config.toml
norm_position = "pre"
inner_norm = false
patch_size = [4, 4]
momentum = 0.95
nesterov = false
ema_decay = 0.99
batch_size = 384
final_lr_fraction = 0
Rows from expert 22 of block 9, named by matrix and row number. Rows with one number belong to one neuron. Each number is 128 + 24 x the weight over its row's rms, rounded and kept within 0 to 255. All counts start at 0. Numbers have three digits each. After the name is the row's rms in percent of the matrix's.
# gate: expert gate (model.blocks.9.mlp.gate, 64x128x128), inputs 0-127
# up: expert up (model.blocks.9.mlp.up, 64x128x128), inputs 0-127
# down: expert down (model.blocks.9.mlp.down, 64x128x128, transposed), outputs 0-127
gate.79 121:126159146126114079122147117143123117118100125088129168152114134093107128136115140123131141110143123129105078101094117083102128130137103147131189126153106099154130109131126148135122077101127154141111124156123177100088099112137178131167095175117142096141110102093133147138133157178131132068173119109116083118138144146147137133133139165142126101120160105138157135092114127140148091121158
gate.80 114:164142115120154145177112154142152108121112140142138110152072120121127139171121124140132125139093126122150148130142094112108155135131182116111121086153099137075090130125164098144147093151134108152134174105133134127090146124142134177152134055120171116116115112131113133131120135104127123176113097141125117127131154113130160126129161090101152153134126054098146105140090114161133148132114
gate.81 102:161106143143113105132116104119127115121089147127174140073118116112141142128127104118158127117124152097125144087116143151105137146133126161115141136134187128126151108147175144084098179148164160121131162122115101153117136151111097096090127142133083139118165117140122163119141150133105154144084154142138129137107134107087135185134139082138158112117064096124143103155131118151084134161116
gate.82 079:143162159188126065149086115141082113103059092155096146127158143124119141103132122156148117109130141101126119112122124168103141131113109171100127085136139108116101154160153107138097142133079076121129131147138165151106182097116109143121129169105119150122136130109138105125164149108140102121131118117126160161109156128132150108174131100152119134103115150133136108129138131164111145158141
gate.83 116:113162128097100107152119137100135112105128102129161161180155118138112124111127097160103097137195114108127138164097108137109124131103184132120085152106132104146082141131146099106134119164137153138168143164090099087115131148107139113144109090125110139120147151141130107096126131171117103125174173113128173134117108164122119136112135148137099128121139141131201112134126102123113125093111
gate.84 071:155108128134134182131134137136138144090103115161122133091111123111074108092089094136111192161120143151155136110153156115184131096131125092130133122107131075190104120159160104104140107099073156110116149110094109100141107126124143149135124144145133140128128127108110131113150107159103146142112124120111126098123100139128165107102151125119137124174175151138108112116127095134085132159101
gate.85 067:116136112137078108093129109092135089085142155136150202117120163122130171137148141108122155151069079131109156122125147092177126130135105126128126129113172126099137134172123143147124111113113160115115146106102111113132118104127088138129091110113144135113102127108142162163100162088132178126160129151134163136158143071110124139122159120098148155119126126113144108139163093144123125106112
gate.86 080:113161115111145104120123119134135117155116153102136134110104120137128132166179147113118150162122120093107128133077169130117139090082092167141147106113121138121137139117127116100105159117115103189099150089130119139151144111165129146106106165155125131157138107188124078112092146122163069104094127163132131129125110141114133167176109169122128114129117138146110120147142103113153126175166
gate.87 064:100195136118122109074142087084145123118131150154149137114125130105108111118146108149120152116132125122120145142171150154103119116144138104092114137128085149173145159146117097172126158113113122133123135139153152176119103123136174121132123122169116134125135130121144168097147171146096132089141084112172120173073119130117135083110152137122160119086147132077115120099128106151127105127106
gate.88 086:186165101099112113131163117085122103134111134140130119175097140122117110118137062183147135129113126148124125138100107148117128150112118107128116114095130103170131116172127158142136101129135147100116117116160113150107146132140088144149082127128128122115091139140165096088179129151104108161123099146169119159124120071122125177135113164104121130151083141090168140119137141133154122107119
gate.89 099:143101085131138154176119110122141111137150104088133103161122136146111104124095114155156170098173127152094110147125140097114112161135139177118076107114147171140105145106082139156088120099142097169123098143152154131119143152109118134113125136128135125102103104112112165136152125153136141157094117110118160131139146154125052112145121114132111178113129106143117138127138152113184112090121
gate.90 105:123105117084128138094176102131140117158098133103124106148143166154137100131115167132078155073106164152107142102098159147105113110168162102104176105072132109134120141160103128120142137156136116125157146113149168139127116145101143146125162107189098120143121121135130147061106124138142108114101160128091094115100109142148137113160089113112097128114145113154135148129128132142133153131139
gate.91 118:156096146121086166155114118186112135131112080120124125184147111107194138138117152099088121142140115146127165102125089151156133132080153124098129108151144108088116117121143141135129136127140113092104087121126085122118116174143150121145172127112126130091122159110157148129189139153151111152171119136135141130137172117076143144133108107137083126114138110136150123108150130134161138120113
gate.92 102:098137127088144120167143153149158117092122121140093091139105107145157121151125131112112122134080145125111098152149114097126165121111132092129073125135104142109166101105160130123169073122134154101139139127132133158113176121130141140148099104146134159109146096150145121109115128092124163180129121096080083136156164116128139104127091113125118105128159140124175143121117192168149145119128
gate.93 101:085130129142140141114113091132157099108146130097154141129152136139104149137120141164077180107142172137126156089132140124153159141139150118081143140139092105154137116134149091122102087097074116150113163127170144168130153126055118136116118124142161150164113110103135096137120118116110096130104110128162107102118136105129182159170126118128117140127125096111153146107170130114164137143132
gate.94 104:114113113163098132087127094173090151141101127109138149106112132148116114100159131146113141095150147135103122107145122117125118101091096135135164142092147092130166138122116123170095106132165143102165167141121094150126095123113116147145097137116070160115149167167105142119169145168115135149145118130101171145144160123105106143095155122136125078136107163120137138169131129099070135134141
gate.95 100:159177124128143098102148130116155134147140125159104132134136075159109160125136138119135116133121109178147166088129149169091150138152130112087147129129171136113156090160088180137174162115156126139125127120078127119107097129114137154124154149104100106141108162124091130137127095128129093122117165135121141106165134121108114133111110121119121099134095131100075105179094126093135118152169
gate.96 100:129146140091127110078098158099116119161095118106155130134124083129105104147138096136159180120147101118138115114145150081107131141191093120129130143157104149151155128109166120166111081171084112146133131148152160134082089135124118180161109087133142124145125151074076119108156123129146120108119108129116107129132109144130134131126136142132137100127183151119129148144126121119122100123089
gate.97 093:119100148105135115110110128098092138077152147100119114146135138145131136166069143137137108147137086134161142127123146171122130108093094159189138108101127122168099128099115127121104163110106141137113089151136096121134160148110152100155176093122109119097141159151073160085128146131130116122149134136123156140151121112095150150109122166161138155156162165138113140147113171135097104113129
gate.98 092:125160166113177131095066122127157119151119148108127101144103128131099131105063112114137185101156143110083149126096133124107128132129154141161105146137171155106113120127119124136124118143160144105138140091135142130135131114104119148135169112114106133107122089105170117190135123152140135134135107087132139093128160155094102100107114104123129138098095163153115156116173096133128113170167
gate.99 090:139135123157149162149145116144086125143104105107091104136122102159158112124099174162115126135108083141163113113114127125090118137130144118082105170134129155080118088142167155142096150161114120128136166104128136130110087121103132078147102145172160128136166117123124120113110136109144171131143156135131147137118118114147092151106108117107119134115159164114174141136083104076121188128120
gate.100 117:117126119077118126165150138136136147085088101106132092129110111171086173145111126147113135171123123084094151135105119133128139130107115127103126124126117102119192133101128143100145139117147178117144165165149112173128128131118116147120122096134167123139132134133134114124133121166134071099102139112187141097117125151139121135089092148145147154097139133163158096161174088141160144114130
gate.101 129:163112150128144143161103100180117114078128130097126126133152112093135114163112172157105135156161092128125107202099114148100146114079137134131125098125137137169095184162140118070120135134110098152126129129133088124120135166178144116135123139140138133102129188132115112132121150076117152114138122098096131128113121105115130147116116106160123105152106133134127110134142161120126126073120
gate.102 099:140136137061090144134160161121132185116115139129100131167138100119134116146122118162152109124114127133116123119135115145155117136152115150152227166097135138110065092130168150119127096120130142096145131112148100105103139072135133122140151129140135144121153107135132123101168114143101139167132143128115086121132128106128147087140099157127067126112150120098124114115164164141140142130127
gate.103 109:146122176110112080098101095113108106163123154086137131121105090129112157164121118129123121136127082135125146108156106159136131168169100162125185138149137089096138142113137136120111123089108146120088106116118098109178127153153106120098138148131152197137110144107169079105139131153120126122187127080128136145140145166130123117126092124101152134143137156112117148142143138123102115140144
gate.104 109:189141119145124154160125138087138114158155103126127116110128163111134097119092126071105138150143150122134123141101108112094123098149110094132128156150099125130143160132165153131126098116111122105108158104112114149145105122090143143129128164125172140123139159137147177087149142116150159155131131162101150117134133161108131098135121147127084128149178098156144107113131067109177098110182
gate.105 097:147112121137162124121133084115141085116153135104099147114121149129150119145142110153090103126117116155092165086137166117124114140140138139127157154125117130098106099108125119153105138098081145079128150101144143168089147175077084133135160107135125142119103149125118128168153140157133180148141128148132120133104176138175125100114070158171137123119109128108173102152125131118099163122147
gate.106 115:124116132161170103146114138180103120129125120131175137133123127150141113117110158145128087107131089203113117154110107126110121095153147124114118082163135120166190150138097140115134125125121101092138132104094120128136095109108102152117111171130115149165127145169104102123138156106117124138095133169122080160139146121100116084118127151145162135146116109150098106165173141136102112136089
gate.107 086:162122157153140109147144128142161100141153132120119154098153150101125156091130179128118180117114158160104141148152115141123132082122147130152161149106120151133106143068138160127080108138140077144129172136150130112141101139118115138124138092158111154153135104153113086116122119141124134074103125115130149112096130117122139069166129101123114161095088121069136126127124113122086151092124
gate.108 090:141130110139119085122134146120139098106143109127146121133151163178119128156129150151188135118122127139153142113151123095123104105128125137145155090149138102106095150107125074132169110104172105107103164120118150146133154089147122128119128097122088168112120112118134146154106135088135181098081133110187168143154150149114127149100118119093112108107102123184147079104125117121111160139125
gate.109 080:120145120116106145130149106082106121136130149119146172138132084124104114081163120103146152150117125140126118104098101142107135097143149141164149130180120186070129144108137116062163142160115099171146139107113125107129102115150130115130142152097126098165140162123130128111150130101120079177148145131150106142168116096149163117102139107109133102119129165132120100148078107120101152135139
gate.110 105:146165154133135109148136133105100107139136118123140144118102116118131140099135135155160150152129105114111104123108139105119151122107147111116146118110144100104087130167161117077122176124104120181100116127119105149100091140122136099155086169139135135074129126104156129131123122107152151138130137093155144130069167146146137120129134132063159064158114134156150150109119184165089104123137
gate.111 105:133092133136120044123154114126160129142116140105127137141131159114095088138120139130146101148155142144147108098091094122148168119136127120089184157117110179118176124134142154148164119148151049142105142093095107101126130146115127169150140149118105146104124128116132129147126124146099128105132126130109152114163132084113152098160122137144090126134159115154121126164125118182113143107153
gate.112 140:110134113085172142160113126136112159120128124147150119174123153137145166124109132118112160142154163130099144106156108095093148123118092169089114143130154112141129134106154136130102136144113148130102114190116169154139142189113079117100121123138118128162126123135118108109147165166111090136162115123143101145132148116106094117082140143107095150083130163139143103113158117096156083089132
gate.113 105:136157131133111136129113121146132123094131121104144161105083076118126112132100112090110124155127114136152127152077115108111116148152103104126170104109162115106114107127105135136124139112116140197148132145111136151170113116109169128151126104128122139068144165089150134136090113074135176125149103139180138132109139119100148142143121158152130119193147156092106114118139152114098177121115
up.79 128:116091156107114125155142143143167098123133167119095118136121152120146177089112124122118110138110138138117152147126150195125128146095160139169084106116112151083119126117131137127138187140155086118149118122129157070146161179136100134090149109089124113113141122142099120113151121130101123145118118134124134103176092122109136110126132104164152101104108092120137089105182149121091131142108
up.80 115:122127154137089124082153083079104120154144105127144120095154139154119118055133111116134139118133127125091115120115173125157095103136057120156108173099158121141154150129116139101114132134092159106128097136116110132163131129124134122136107166130113128136133138111143144092125121175108131114149157143141131147137114151125110158113096138108126119105137209146121151131166167068134135151130
up.81 094:127136126128090156119137078087156174157062164099133123112147143122127120114137150113122127122109131120116167069114106108134139127136136159114161137138148161150134107126204126096133148108104136108105142140107130140108120176091106091127110149124097115113145124154131129117140147167109132192117126145133123132117135111095158190178123072150132119125096107135139123151148118102131116152121
up.82 080:148060120129152161128151127136117151116183112079116126122150112126155103149120154110093114112135109155137171101127127119147150161120117131157149164134110131150121086109119187102104143146172141137144116110156136133148080136151145111125119150108152145128165082118115136128122069114095136128081134167106150089131151134118093151144102131155117120107142136113106114154144091093162098137090
up.83 110:100087124165124146106136134168126154136167162135077097092116139109108145170161124116147159138087162150118135084170125142167146096141096136162155135158105166111162108113093153138118126110100109142100124107130131144153100079115113141137123129125153115136136106125140164152145146088153163120092091118139114098138157126126138097142165090111162125137119109099067154145115134140115113150130
up.84 082:148171155092144131126072115085082124164124142137130118112115097105149155175155143158123120118129091147134135126116114102142145160135138170085097157115123137092148135093142097125117161169109077138144120136151120138130130118130136151131092123126148140096173108105109145119118125125142121146181163152129088160134154111148069098139140099144139121164173117103155150089135154113158145119123
up.85 076:123170112146141114134090127134179121170099141114117136121161089191116155096127112180154148137141125188128144084131112101164145128133115152129143168131132138123070148160141127119105119121128129098152129131139102120138113136076094134113130110101088107092111138101107156142131123078121149150152120153140149161142132131122175120110124138125105094143102119139066107124116135161150113158159
up.86 090:123115130167116121085158116141128116142079150085168116102097132156093173147148137123133134134137171119111093141066151110144146102114100107163132133137119102151152125120114153086181130125101087140118139096151084139167133127155118120101114133136136139156118127164115108104093115117130104125083138138156109150119099145184122155159117094136157123117122104135117125135148178097148117172104
up.87 070:107162119152149068133143129099139115087118132096111118136143152100100162137125143107132157113100128140118150099158140148077151172143135131128123182115105126128094168135122087143117147119123129182148125121172135131096112117129171160111123111125146126146120139086198114113097135125120152081137109124096123131128130192124105121114142104146124144101118126112094131128129117157098085151071
up.88 081:163105119135103133178118188140105186122091125107163131171125131131072156190142154103115089089092099136139136140138131168075128115111149108150099145128122098171108136120097084100130127119126126132149127142105142112123121160116104116155134136111163165158140126122094142116145142095135112107121181114144133129147133146149120140116106101122108098115095136162144121146160158154101146120135
up.89 107:159092082148167139164133128128138125123152123079170103154129124136106097112076139123150144114158107110137133173143160102065145147114108154097103128100166175130100120128093141133111106137126119142104123134128148119149161150138120127137139103120136149092085152123149127125143101143163155167134096098109157095139128118123107085131126111150146164116122111128132143158172146099188119083139
up.90 097:120100115079135149094170098133096126106110078126144125173149180132153112101160166163115167113122144143145123111094119103123133141158173100100156156108119103095138161121144112122134140155166122109164105123166156163140133098092147147160176096156114118116169107149150163064137147158127083129120106140107101097128137137131120128149144110124106139099107121127109139121132116121151118126138
up.91 109:115163079144181085101131119058163152136142181134157130106097156140058109121119120160147145113105155126131115124142169115124086098165123138120099140101125147186157153111085113131115125128107126152130132134104158166130137129132108116155100161165093128147127092161135114130108137124128128090093157110131130132112104126144108112126126143129189156136141113115115124144099128107132127158129
up.92 099:136112139117107161119152186150121167136125117137135102140091121103141073129133133132115139140152152124095162148117120152099129131107077103133135089116125134151116120149130126122125115155175136085126088111182125161178141161147167122104120149093147125090108158116148159131063099154092149126159122135151162134152132103092078143144119127144147099164110139136083118101118141125144139125149
up.93 100:133131111126145148136088093153133127149127129101130143135127093129127096146110152108165120102145148146119112105133155079152096160140148150082095186108143118093134120131148120134155121059123095156095124149151151157149095150081117106095121100088142099144097106114134122137128171109129110118095098155147142153133107149122188132176141126144143144153129106120091102128139154137167155157118
up.94 095:156097130150113174121154128148117097138123121125120176107105163094104136122152129114129097105146140138112094099133138115140095113117102148115165135127132112150186141112138113196087089140131149116158160157101106167093111166084132198158114147098105118097147127146091102121172109107137156154148111127104123127170135114143118130116149121130101089149108138130122170114136135113093135143128
up.95 102:173136104124128103162111150112078153148111124145079134147143137113122108165128153128079139133171137102160119133126137180138106155155169159150101143135084112122139138148147120120111088093106112093117146146106112115088156139162131133112149156134093134161092140141126141071187135129106140126116149107098109157099150125133138118135110117135111175104093121081152139122128157147097123166125
up.96 094:115166086090107099120073141117144136160141132128173158132116138154104165127137087121137178175149109172143149148152153113084131142105107124118144157127144095151141144138154150155083079162107130159118111106137146129107067137154130139129137159133112115137142139096098140115132105171182142106126105120111144131104113145117093103126140159132159096104161122147154148119101106134117100135143
up.97 093:141118171101095129121162135096102099065169138120107115129122112133084132139099137103145135150096139126138142105140128176100148122109156145141148146076098142147097122155153128110087137117112145100141148149117153133098147132125116093159172079172125131146140118131105116108106122120086138122135101166090149158183098118128157165152142155147119131132125117121132138120106201141115095138114
up.98 093:102125106151095122143164130121133124099109100146111150136121123154132092150179168122139090171088131119146098159169126159133162117123112130084112154115102129117166145149126139112106116133117119120154114124115115137119118139132147136146051142137151120126137178156091093073135151125156102124136129138105129135156091084145185156138151157143130145142164077125111097133101154123112133089109
up.99 093:143092126146135133137166125128134093116124106132139102155149114150137128116135097120092114071168122108136119138149133156114089129121110104109132137126139128098105123157148136157099088152150144128134184070130145106145101120078083137113119124121119119152171142132156171131115153124095178089166145140122110207117115102147156119164152101147128116102092115140145155143133102112146140173120
up.100 119:120126100107129146135129112171179153117067094128128137135094147160105160173091137147122129157122096101121099107108144127140143146082126127105059129118119126141180126105162137097092126133156152142146138135132124177121149148109137139116110125136158112169110148120152121112099115195138104119106122107166119116116089119130156115095119149145167143113138144162136106150150080146156123099143
up.101 124:168111151141154153169112095163112130062126133093127117106153119112121121156124181148100122156176094130129108184096129146105133104083120130133149114127155115189098178162145128100143119119122101150133114123137108142121145155155147090130133130115120139102137165120144123140113147081103146121112127096119133153116110110111099134123108076162108136140107146106121128139136154125149139056107
up.102 110:117171131163140107065105142124147068144121126126153111108137127145149098098124131113116132118123170119178129142167126144138106142106152084094077100148153129160157178109126123147111162063120105132119098117123166112121123179099107130134123144134119119131115143120120119143128126136206134110127153124128214146107120130136110112128149106139103146134100121137124134115099110147129133147122
up.103 110:074118082147107148144148133141131152087128129159120116130148163131132109089146124123160127096124161143112161157126140082130110115099115085146059133099142118118125127158141096116105159140163111119145131134168142152073127109140137140152137118140073091143135144144098149146144127068136122124094149171125122133133129118134141149112146133161102126096107074142167143111077121097141148140106
up.104 094:097115132115180114091129120129102146158114148116143139123158113161149141121150140133180132114064126123089109129151147161162119154099161120113125083096156144127117137134099097133147157126155150121165128133114162122120123136145135097150144116152149129134121100143089097170110123179119130115123115100168077112117131095132094127127142092150149132154075149084110084110147173138144149150155
up.105 098:131165135164122118113116105146143113168163158150117160140110137130133117163117159157094148125127130147120107099122114097116148105156187091145159136098099138119087112129121130128125162129113171113124165084139130174111148178079119129188166092143144117108156135097116145149121152092130146150125141104111184125094107129148102113090135131108146136128090118126130100118132134153136175094136
up.106 098:125118166143131139151126128188108083113125118101153104138155132148097103080125149142159094112127084171115110162138145124092114156128150097152158083118131148157170144165098144110153122143129114123132110085119108136129122155089155145124100154124156127157108119180128118109074147105101141141094114165123120155120144144124120127107108135171119124113130104149152101164170120123103072139126
up.107 084:163114114127130144131123133127179133131122133106121176126159153117175167099128113135107165121092152145141134180144132128119134091130114126142174120107137161142120185100125147141135147124141090104137172076127137114099118161160140099141147106167121129158149110125120125112086098159101125078111093141104135123155141115142117122137123089094133149109103138063124138112143122149123171070118
up.108 092:141116106136106093127106097121147147175108151142100143093130092128104106128124100144079131143082131114164111105151117146135136104117092171156126141103143177148140121110124131139116123138140191138141104091090097123163115157126143156108163143127131102106136152116113083147125152152132089146150158124142137161095108150158110133137154150118128110128112171120121171170136144107108127123208
up.109 086:174079118142190148153117118149131144136138107137145117108124085118156144130082150107118128103131114174103153133142136104136125127121129122113105143119121088133127128153120164174124126119122184139114143153097135156141163159123174101138135094166111149102097134123120122120112097136125145111108140122117116138048122206093132140176107147139132122138121074107111135127125133078132130141130
up.110 104:104063100144145157116130136112119158110136118157118132113103093132144101152103112106094140135119152158153149163151118164137123116131095152083115129156118147106130131127107154141087097119169139095119148132150144067146139111120098119119148111146135155137129120163090097117134128116104127113091122142131124153131066074121102157152141148153096191140155149110108149138118073129159152161126
up.111 103:116119138122113075136134119087139137133151137064135109124141145103101082137139142146107116129140127114122116125096106114141184105139139169125191134136100165093125132092137142176163118135134085140098151115102100084112148132115122154149156118131109142172119135112126139182125135119119134142113112133088171137150133068158142121174128147117112125121151123099086137171102132168150113108149
up.112 136:138109121170087102115128145103125116120122120108111148071122125134107088131171122139140088111116103140158126148114125164165119121144170086170140110141087159117119118124085137139157110117121093138141135070153122092117135099145156162159134139127134123085120124117136134156103099096134153122081159138099175118126113138152141122191123119143156117160119078115132174143098132135131163158142
up.113 118:157155143112120160130121130155089124126117125100132170074085089110124122160088124126123121122161102132132148111110133106152112128142145122138104150128149138096138139205146187081127112129119164140136113087076115164160089132163131112136149140074146180130142170124136101109090129102136101102138103109123097135140133135147130117122133143134117105130138181116120127150137158126093150154152
down.79 146:122146093149150124106122102116129118140120113128159109081090111138175124115121123137118133139136102128148144123137110109163102120148100127137129149154123087066120149141099172146088137110082149124092087170106096150174109112129143117127127137129133107157133163093149119109109111146139180112151115098125138179175156146172148182098132133121168122138127140118136169110117131126121086122175
down.80 131:170116105122161104148107146122162077124116146135114166161101093126172147175162120129141107130119118141155163124097111174092124111123129127101092107168123111123133147126154113145153113115108098182141120127161150143140101201139162141110154115099100108147101128113176126156131117102159135140150085102115107106082097131134116125132112109125122128122162066106133120138117108138132119154134
down.81 089:094144142129140117093094114142097164138136114124129138151119143154075182134137165120123106103137128143142102152092143154121100171141128144125107136156156105151092134113090116112112143109131120108126135114118133145140105101105173120137089158134146088114091146101146099141135085117117124127106099084166117170150070141150153146088146106173132146145159187097157134124114102146107157111144
down.82 072:146092116102157097102118149088142119169081149108140092131105123095121145137125113118133119147109108107174151115153122052073156148128147119137117101180080130118158134091117144161175172110154123134194147098136160114098146116104125093107160143108127140108136143148136122118131125113119133153132120120124146115138108149141134157137115134143066114136155153115147117131169128126130164148145
down.83 098:123108108156119131089151140161147146132146119145129126133166179107140138169187156127112085111099120141116130118087135151118189073140170134110133119117127101110116130172094100146130177133121125144120134143101136110125095139148176145127167148094113125082107091137124125162138122102123099129099152141137134117148127142165112075159107097127151130102123144155073111136105119101124128117162
down.84 076:110125137114117146111124126120101143126157106113143091128145105093145160139133124165155104103121162117127107195125164125114090088142141150135105098130143064140150121098154106179092123069129106119110109154105151146119098164145130103124120122169120115149125122151148138148149103086164157099083156109113144130144120108107104106151099101102097132126163132117135129157137085157119166145097
down.85 077:152149076177105134107102095179152101157142146138142141137067165137112119096122088155166112124136123139107108134111132137095111139139158155153111113108152113123114179088095106146141146144143124166131115095126118114133108165119134166113097114113104135130137144111109105101104122125133148132132095197130144093090125129151107137094128122085159128101130086128147124139124160169099122147093
down.86 091:087145129096131112137118121105148171078117146145122142131139120137144144108116128121150128128104089181142112139147108126123121164137057143114138140157148103162122143071148086116149103155115122159113125100160155102158124152185129187120123090109117123112081184136130129111105120132076151120132154119124110097118110125164146100126114140140136155143138159121089114123152112119077139122156
down.87 053:092131178113111162136118155153093092154123136136083079099089099101111162120140112105119148097170090131136121140123154098146131134147111170158140166105126094142138145080107098067105135111166132139142129112109127125124116145116155137120173162165142158135131126112119091124171158170112079161118106160114112120110125131130131122136131120119119161150153130123126137132169140129119086107167
down.88 100:123137154118147146094151089182126097151147133126142092102193137138128127098132091154120165122152117160126141103096144123133120121144107155146102088162126117122152144122109124172072086145155102135079115115129112181113132076155112087121127101135141111135134139152154116144117096135100132155197075116122125140129123157148102139124139138096142121127132166139131106139124104099108108160131
down.89 120:155134131164105129115096108136149169092122125149102110136121112122127127085138111121104127122163087114132137104085126119202153112099152095167101111172179139104172134100103118148122126144141172151151090140143122136151142122119143135085090101130134131119152143129150147116146107133130117160146124157089128149109152120089128144110096133085150150137130079129183168136168127129114153101110
down.90 110:149096164156152122093149143106132128143120166176087134073135112130172140102092109078137158093110158134144159166116124136172122127101119127140102081112150112108166130161129163121090148151174131105127094110115127109133134138088109127127167133117092121159149145139145148191153085140125128128139124138132133153115145093120094090115142132094160165124093139147114134144112104119129131117125
down.91 118:135124143136133125190073110143166117083100126127072110147114136183133099157115133088108114136142115131138117099123113120098130110133149120132141127123108121168161117095136087117126113134134062132161156149141166115104128109136146144135150120128161125186174086210118179105136128141113116110137106133097118120152136153127141161132118113095111147121149149125133131110101107145132145106121
down.92 098:137162108103190103145110152178122167156123142140157067160145119134139146138134081109124124115133122128125132153116131127090127107129175162119089168086113088144128125142106127118120147106102129112140120156102144128085089115119151151093161150127121128100154149131124139107129174104105150128158141100130098140155128129103104109136120158079137124133104136113125093171145167117105068160121
down.93 091:098108147139131145131125065106131087129133076122167140120133111118097110091165099121157138131131100193123153119146149115122166140072142091117115118169110110145127136129135174138129133117164130133103079135102117119097093156127123139149126141131161151121114148140096118112150138166130139121139144126099127154111104101118128126148136132195149126075132169108112149140078116169092108115147
down.94 090:058078135119121111105101111134126169151124127148140113156077147130132123126161100141118124115126135143119108127154149134082139103119142153104145154161115145146127142134148118133133122124150177122142164140123118062131159113111156160123139130091114160140127111159105102144151134100143129143120153079151081124112068174184165113145117113129136107120139154116168092143119151140170127094128
down.95 106:109135110140131119102114159105131133152156146130088121123103099089109153059132143107167126114149143147153100132138119128079151127116125127124143137109168181150162133083127124159155104177121143093129151120146106121164110103112137142103083120084133132128157115159155109126159139115090077140097151136106193102127119156147112130125133136125100132151142124108130112147139087129166165092153
down.96 097:117130153068096135124144112147180116085111148172120189141104122108108137120138147117122155135107142107141161117115127085142138123127131105124125139097130108087117115124127079096167092054147125107140134132111105161133129102094148137093167094154125087149156093099156169140125180115124118144119141161167123130138153152088125138136127106165121124113145126171135126130150144155135137116132
down.97 075:120158156127118135141135110111139134149139109128123125115128143147148145170142161121113193158132143112140111117095142110104123111202151100147112134119156113091129089149160172120107127149145132160097132152143156115127161084159117115122143139105152141120139113147138169116106142068111130143142114137119097127063135107132130101116158119080155154078149132123146089135130107136173110189119
down.98 111:137118096122151118128081109125114143160137082124127150100112133081086118119100127162136120094133129135120142086116160145123120129133140126133117159127142145182146126149156146113104124148157151145122120118102106148100138145162149111152114142121127134106125108114168118213135088143073149094159124074130109063138155162109107115124153087128165127129158175146122134133141127102157142137102
down.99 087:127124104087120110106138075166133125126151162103134177143114145118109093128106135152097173133108137169148113153136136188138167137156128096101173107153136144173144120112133119152132126118163092134148091170108133136106137159109129123080127102138121133125120129089075099115164100130098132147116118177126168094115139163118150112131115143123105151141115097130131168150166120120141099148100
down.100 107:099143114119182144151150127094151111142131099163092092107124134082137165128130114095157110156162147119132146096148147149087160135134103138150183123113154095140127106096143146126129113103150124153102077145124090121152098096156105105143109125109165110137138152129140158115128145105162158131189174142130124107140126137102133135157157124141112110130083134114119093074107106115102165148121
down.101 113:123080109136153154092089098121106126159115090127141148114112094104146188124132126162131141089130138072111118092115134116141117151091159142123121179113134146087181127163093153137103113128128151126136149145140112129136154116141142117083117126151132128144100120138143102147117107153143111116118142116045116149098128125112154126153146129138135143158111155118174113144166140069134120173139
down.102 101:127127154090083136129088130164107115155100110162153139166100086152129129140144087090100107102087156127140127122125172149154107130194139145076114118110171121124107118128106129119112094112124115133163140147124125093167085098154100118140125108124161167159145153141144113124124094146161122145123122149168100128131142135142152090133144089120135123136150135124107103153154129123160157152182
down.103 117:134161143123101109104123125094108181121087145102124135118131107132095131105116114141089112115092144150155124145128147179108138127129122128124151141147101113143117123127146150134107132067094136122114135094146138145139173141088139148109137158186169173111182108128114095155128105136120124152129150080113104157141157086155111121127126158094147117153095147081079108149103129144145126175122
down.104 107:113141128183190121188117123110130114152128092139169145162158150125129141130161188134110118136111152098134105132169108132115141106130136113080108129124094120123107126122119152143100149093084113157099102146142118136106080123108112119100127134132129114123110112172116121098077104088131162116091120115134132131154159137147120193084115145103146123171164132124141154131120101111140108138144
down.105 103:112136125123134132113089114102132140132084109114117131128119119128098117107107158128160135111114130120113099143122110185142184131107094116128137138130176116130116135083146166101157122130187125157137129094098128175173082108137141122161146090136146111163153102104169109116132116143144066135087111160157129120142148132090134143119113140097119146136168137111142128138186145113165163089124
down.106 100:177136104127113171133141108121166120100088124118088156142153086148120150127112121128093139132141143102114120113118141112132094118147124189094128134087134123118144134115145110154113095134160102118113118160138131137140124118152144115128152119117112148079088116060165124118116097118124132124186151146170148099145128145132181086152098118081169130143123176127118163098138132099158151123110
down.107 077:165098140155104136124130137106180092151097167123120134107119113151127140150135156058119110135109125119126107146140119156139109126150122161121111144107117079099104132130138124126149109116119125138132126133165109158139122111107125205143120154102091079129116074144156085118114156104132109133110141148129114164101125121110171149118117167173132124108188107126179172088130127115112127130115
down.108 092:071133136132131133109105102142131132129157152117082118123166104151176143122101145130094140158053121104131117136123144118157148158115087127097100149141107107150117101136159151094130168085142149143143137166138130096136145176149158131124116150137100124128097154121099166150089135148147135117116130098153096126157154112137148147138111111133112123137130139082159109088136164113141179084101
down.109 098:148132169132178125103147115104132111107140122115103111166071055128125126135162166134145080111180118119166110121136125107113115113134100106143158147164162118113135148145084144101076138114115133127121125155142138084144131118165142137147157106113120081122138141139151128137142125085111094142109150105153098105142122123141172115178136145116145074132133143102123172145140088123125126146124
down.110 101:120137180157137132139160150058133102102109148103135126101169116164137124109103167137098111113174084111161138128184100132119110174083133130153126155095152095143122148112131112090116150143126108136117124127144129101126075140098132084152146145154125120123100110106173131107127148134135146190127113137135153147102141144144133137108090102107100097079146142105129149106140121137107135124114
down.111 111:097118086175081163136059152109123131151115134065109147112117134124149163125143147096131110159110124115116149143142136157105119122136122129138102138109124142138056145109134164135144152130117104094139142140110121092146156146109175134110124073132072169133136140137130122135145118148132151112108170104115174137113086117104123107107165124118130138149145129172132128097124153138138098154084
down.112 131:112107127107139155123101136150160119137169127119116103141114127146117130136122140115137132134102115135103117122132200107159079055124160088074123159120133145173103134148125119144127155112148118176148090155135133132149171125118190171105132126128089122157163109113110098125066136142106121129112120150114099122152116109141122166137133145136144148134189126130100118124129145105135082107124
down.113 120:136114167139116129157152125148108124119142124125171159125146135107177148153165111140125130149095133128131104125140158145102131145142116138120106121085140114174113101127139150159110122133133135107074085154154100141146134120113108151114101160097117117114082113106178173115149082127140130088163100147140139097133120151133140151090140145101131074139121148130131112128169092086151089083071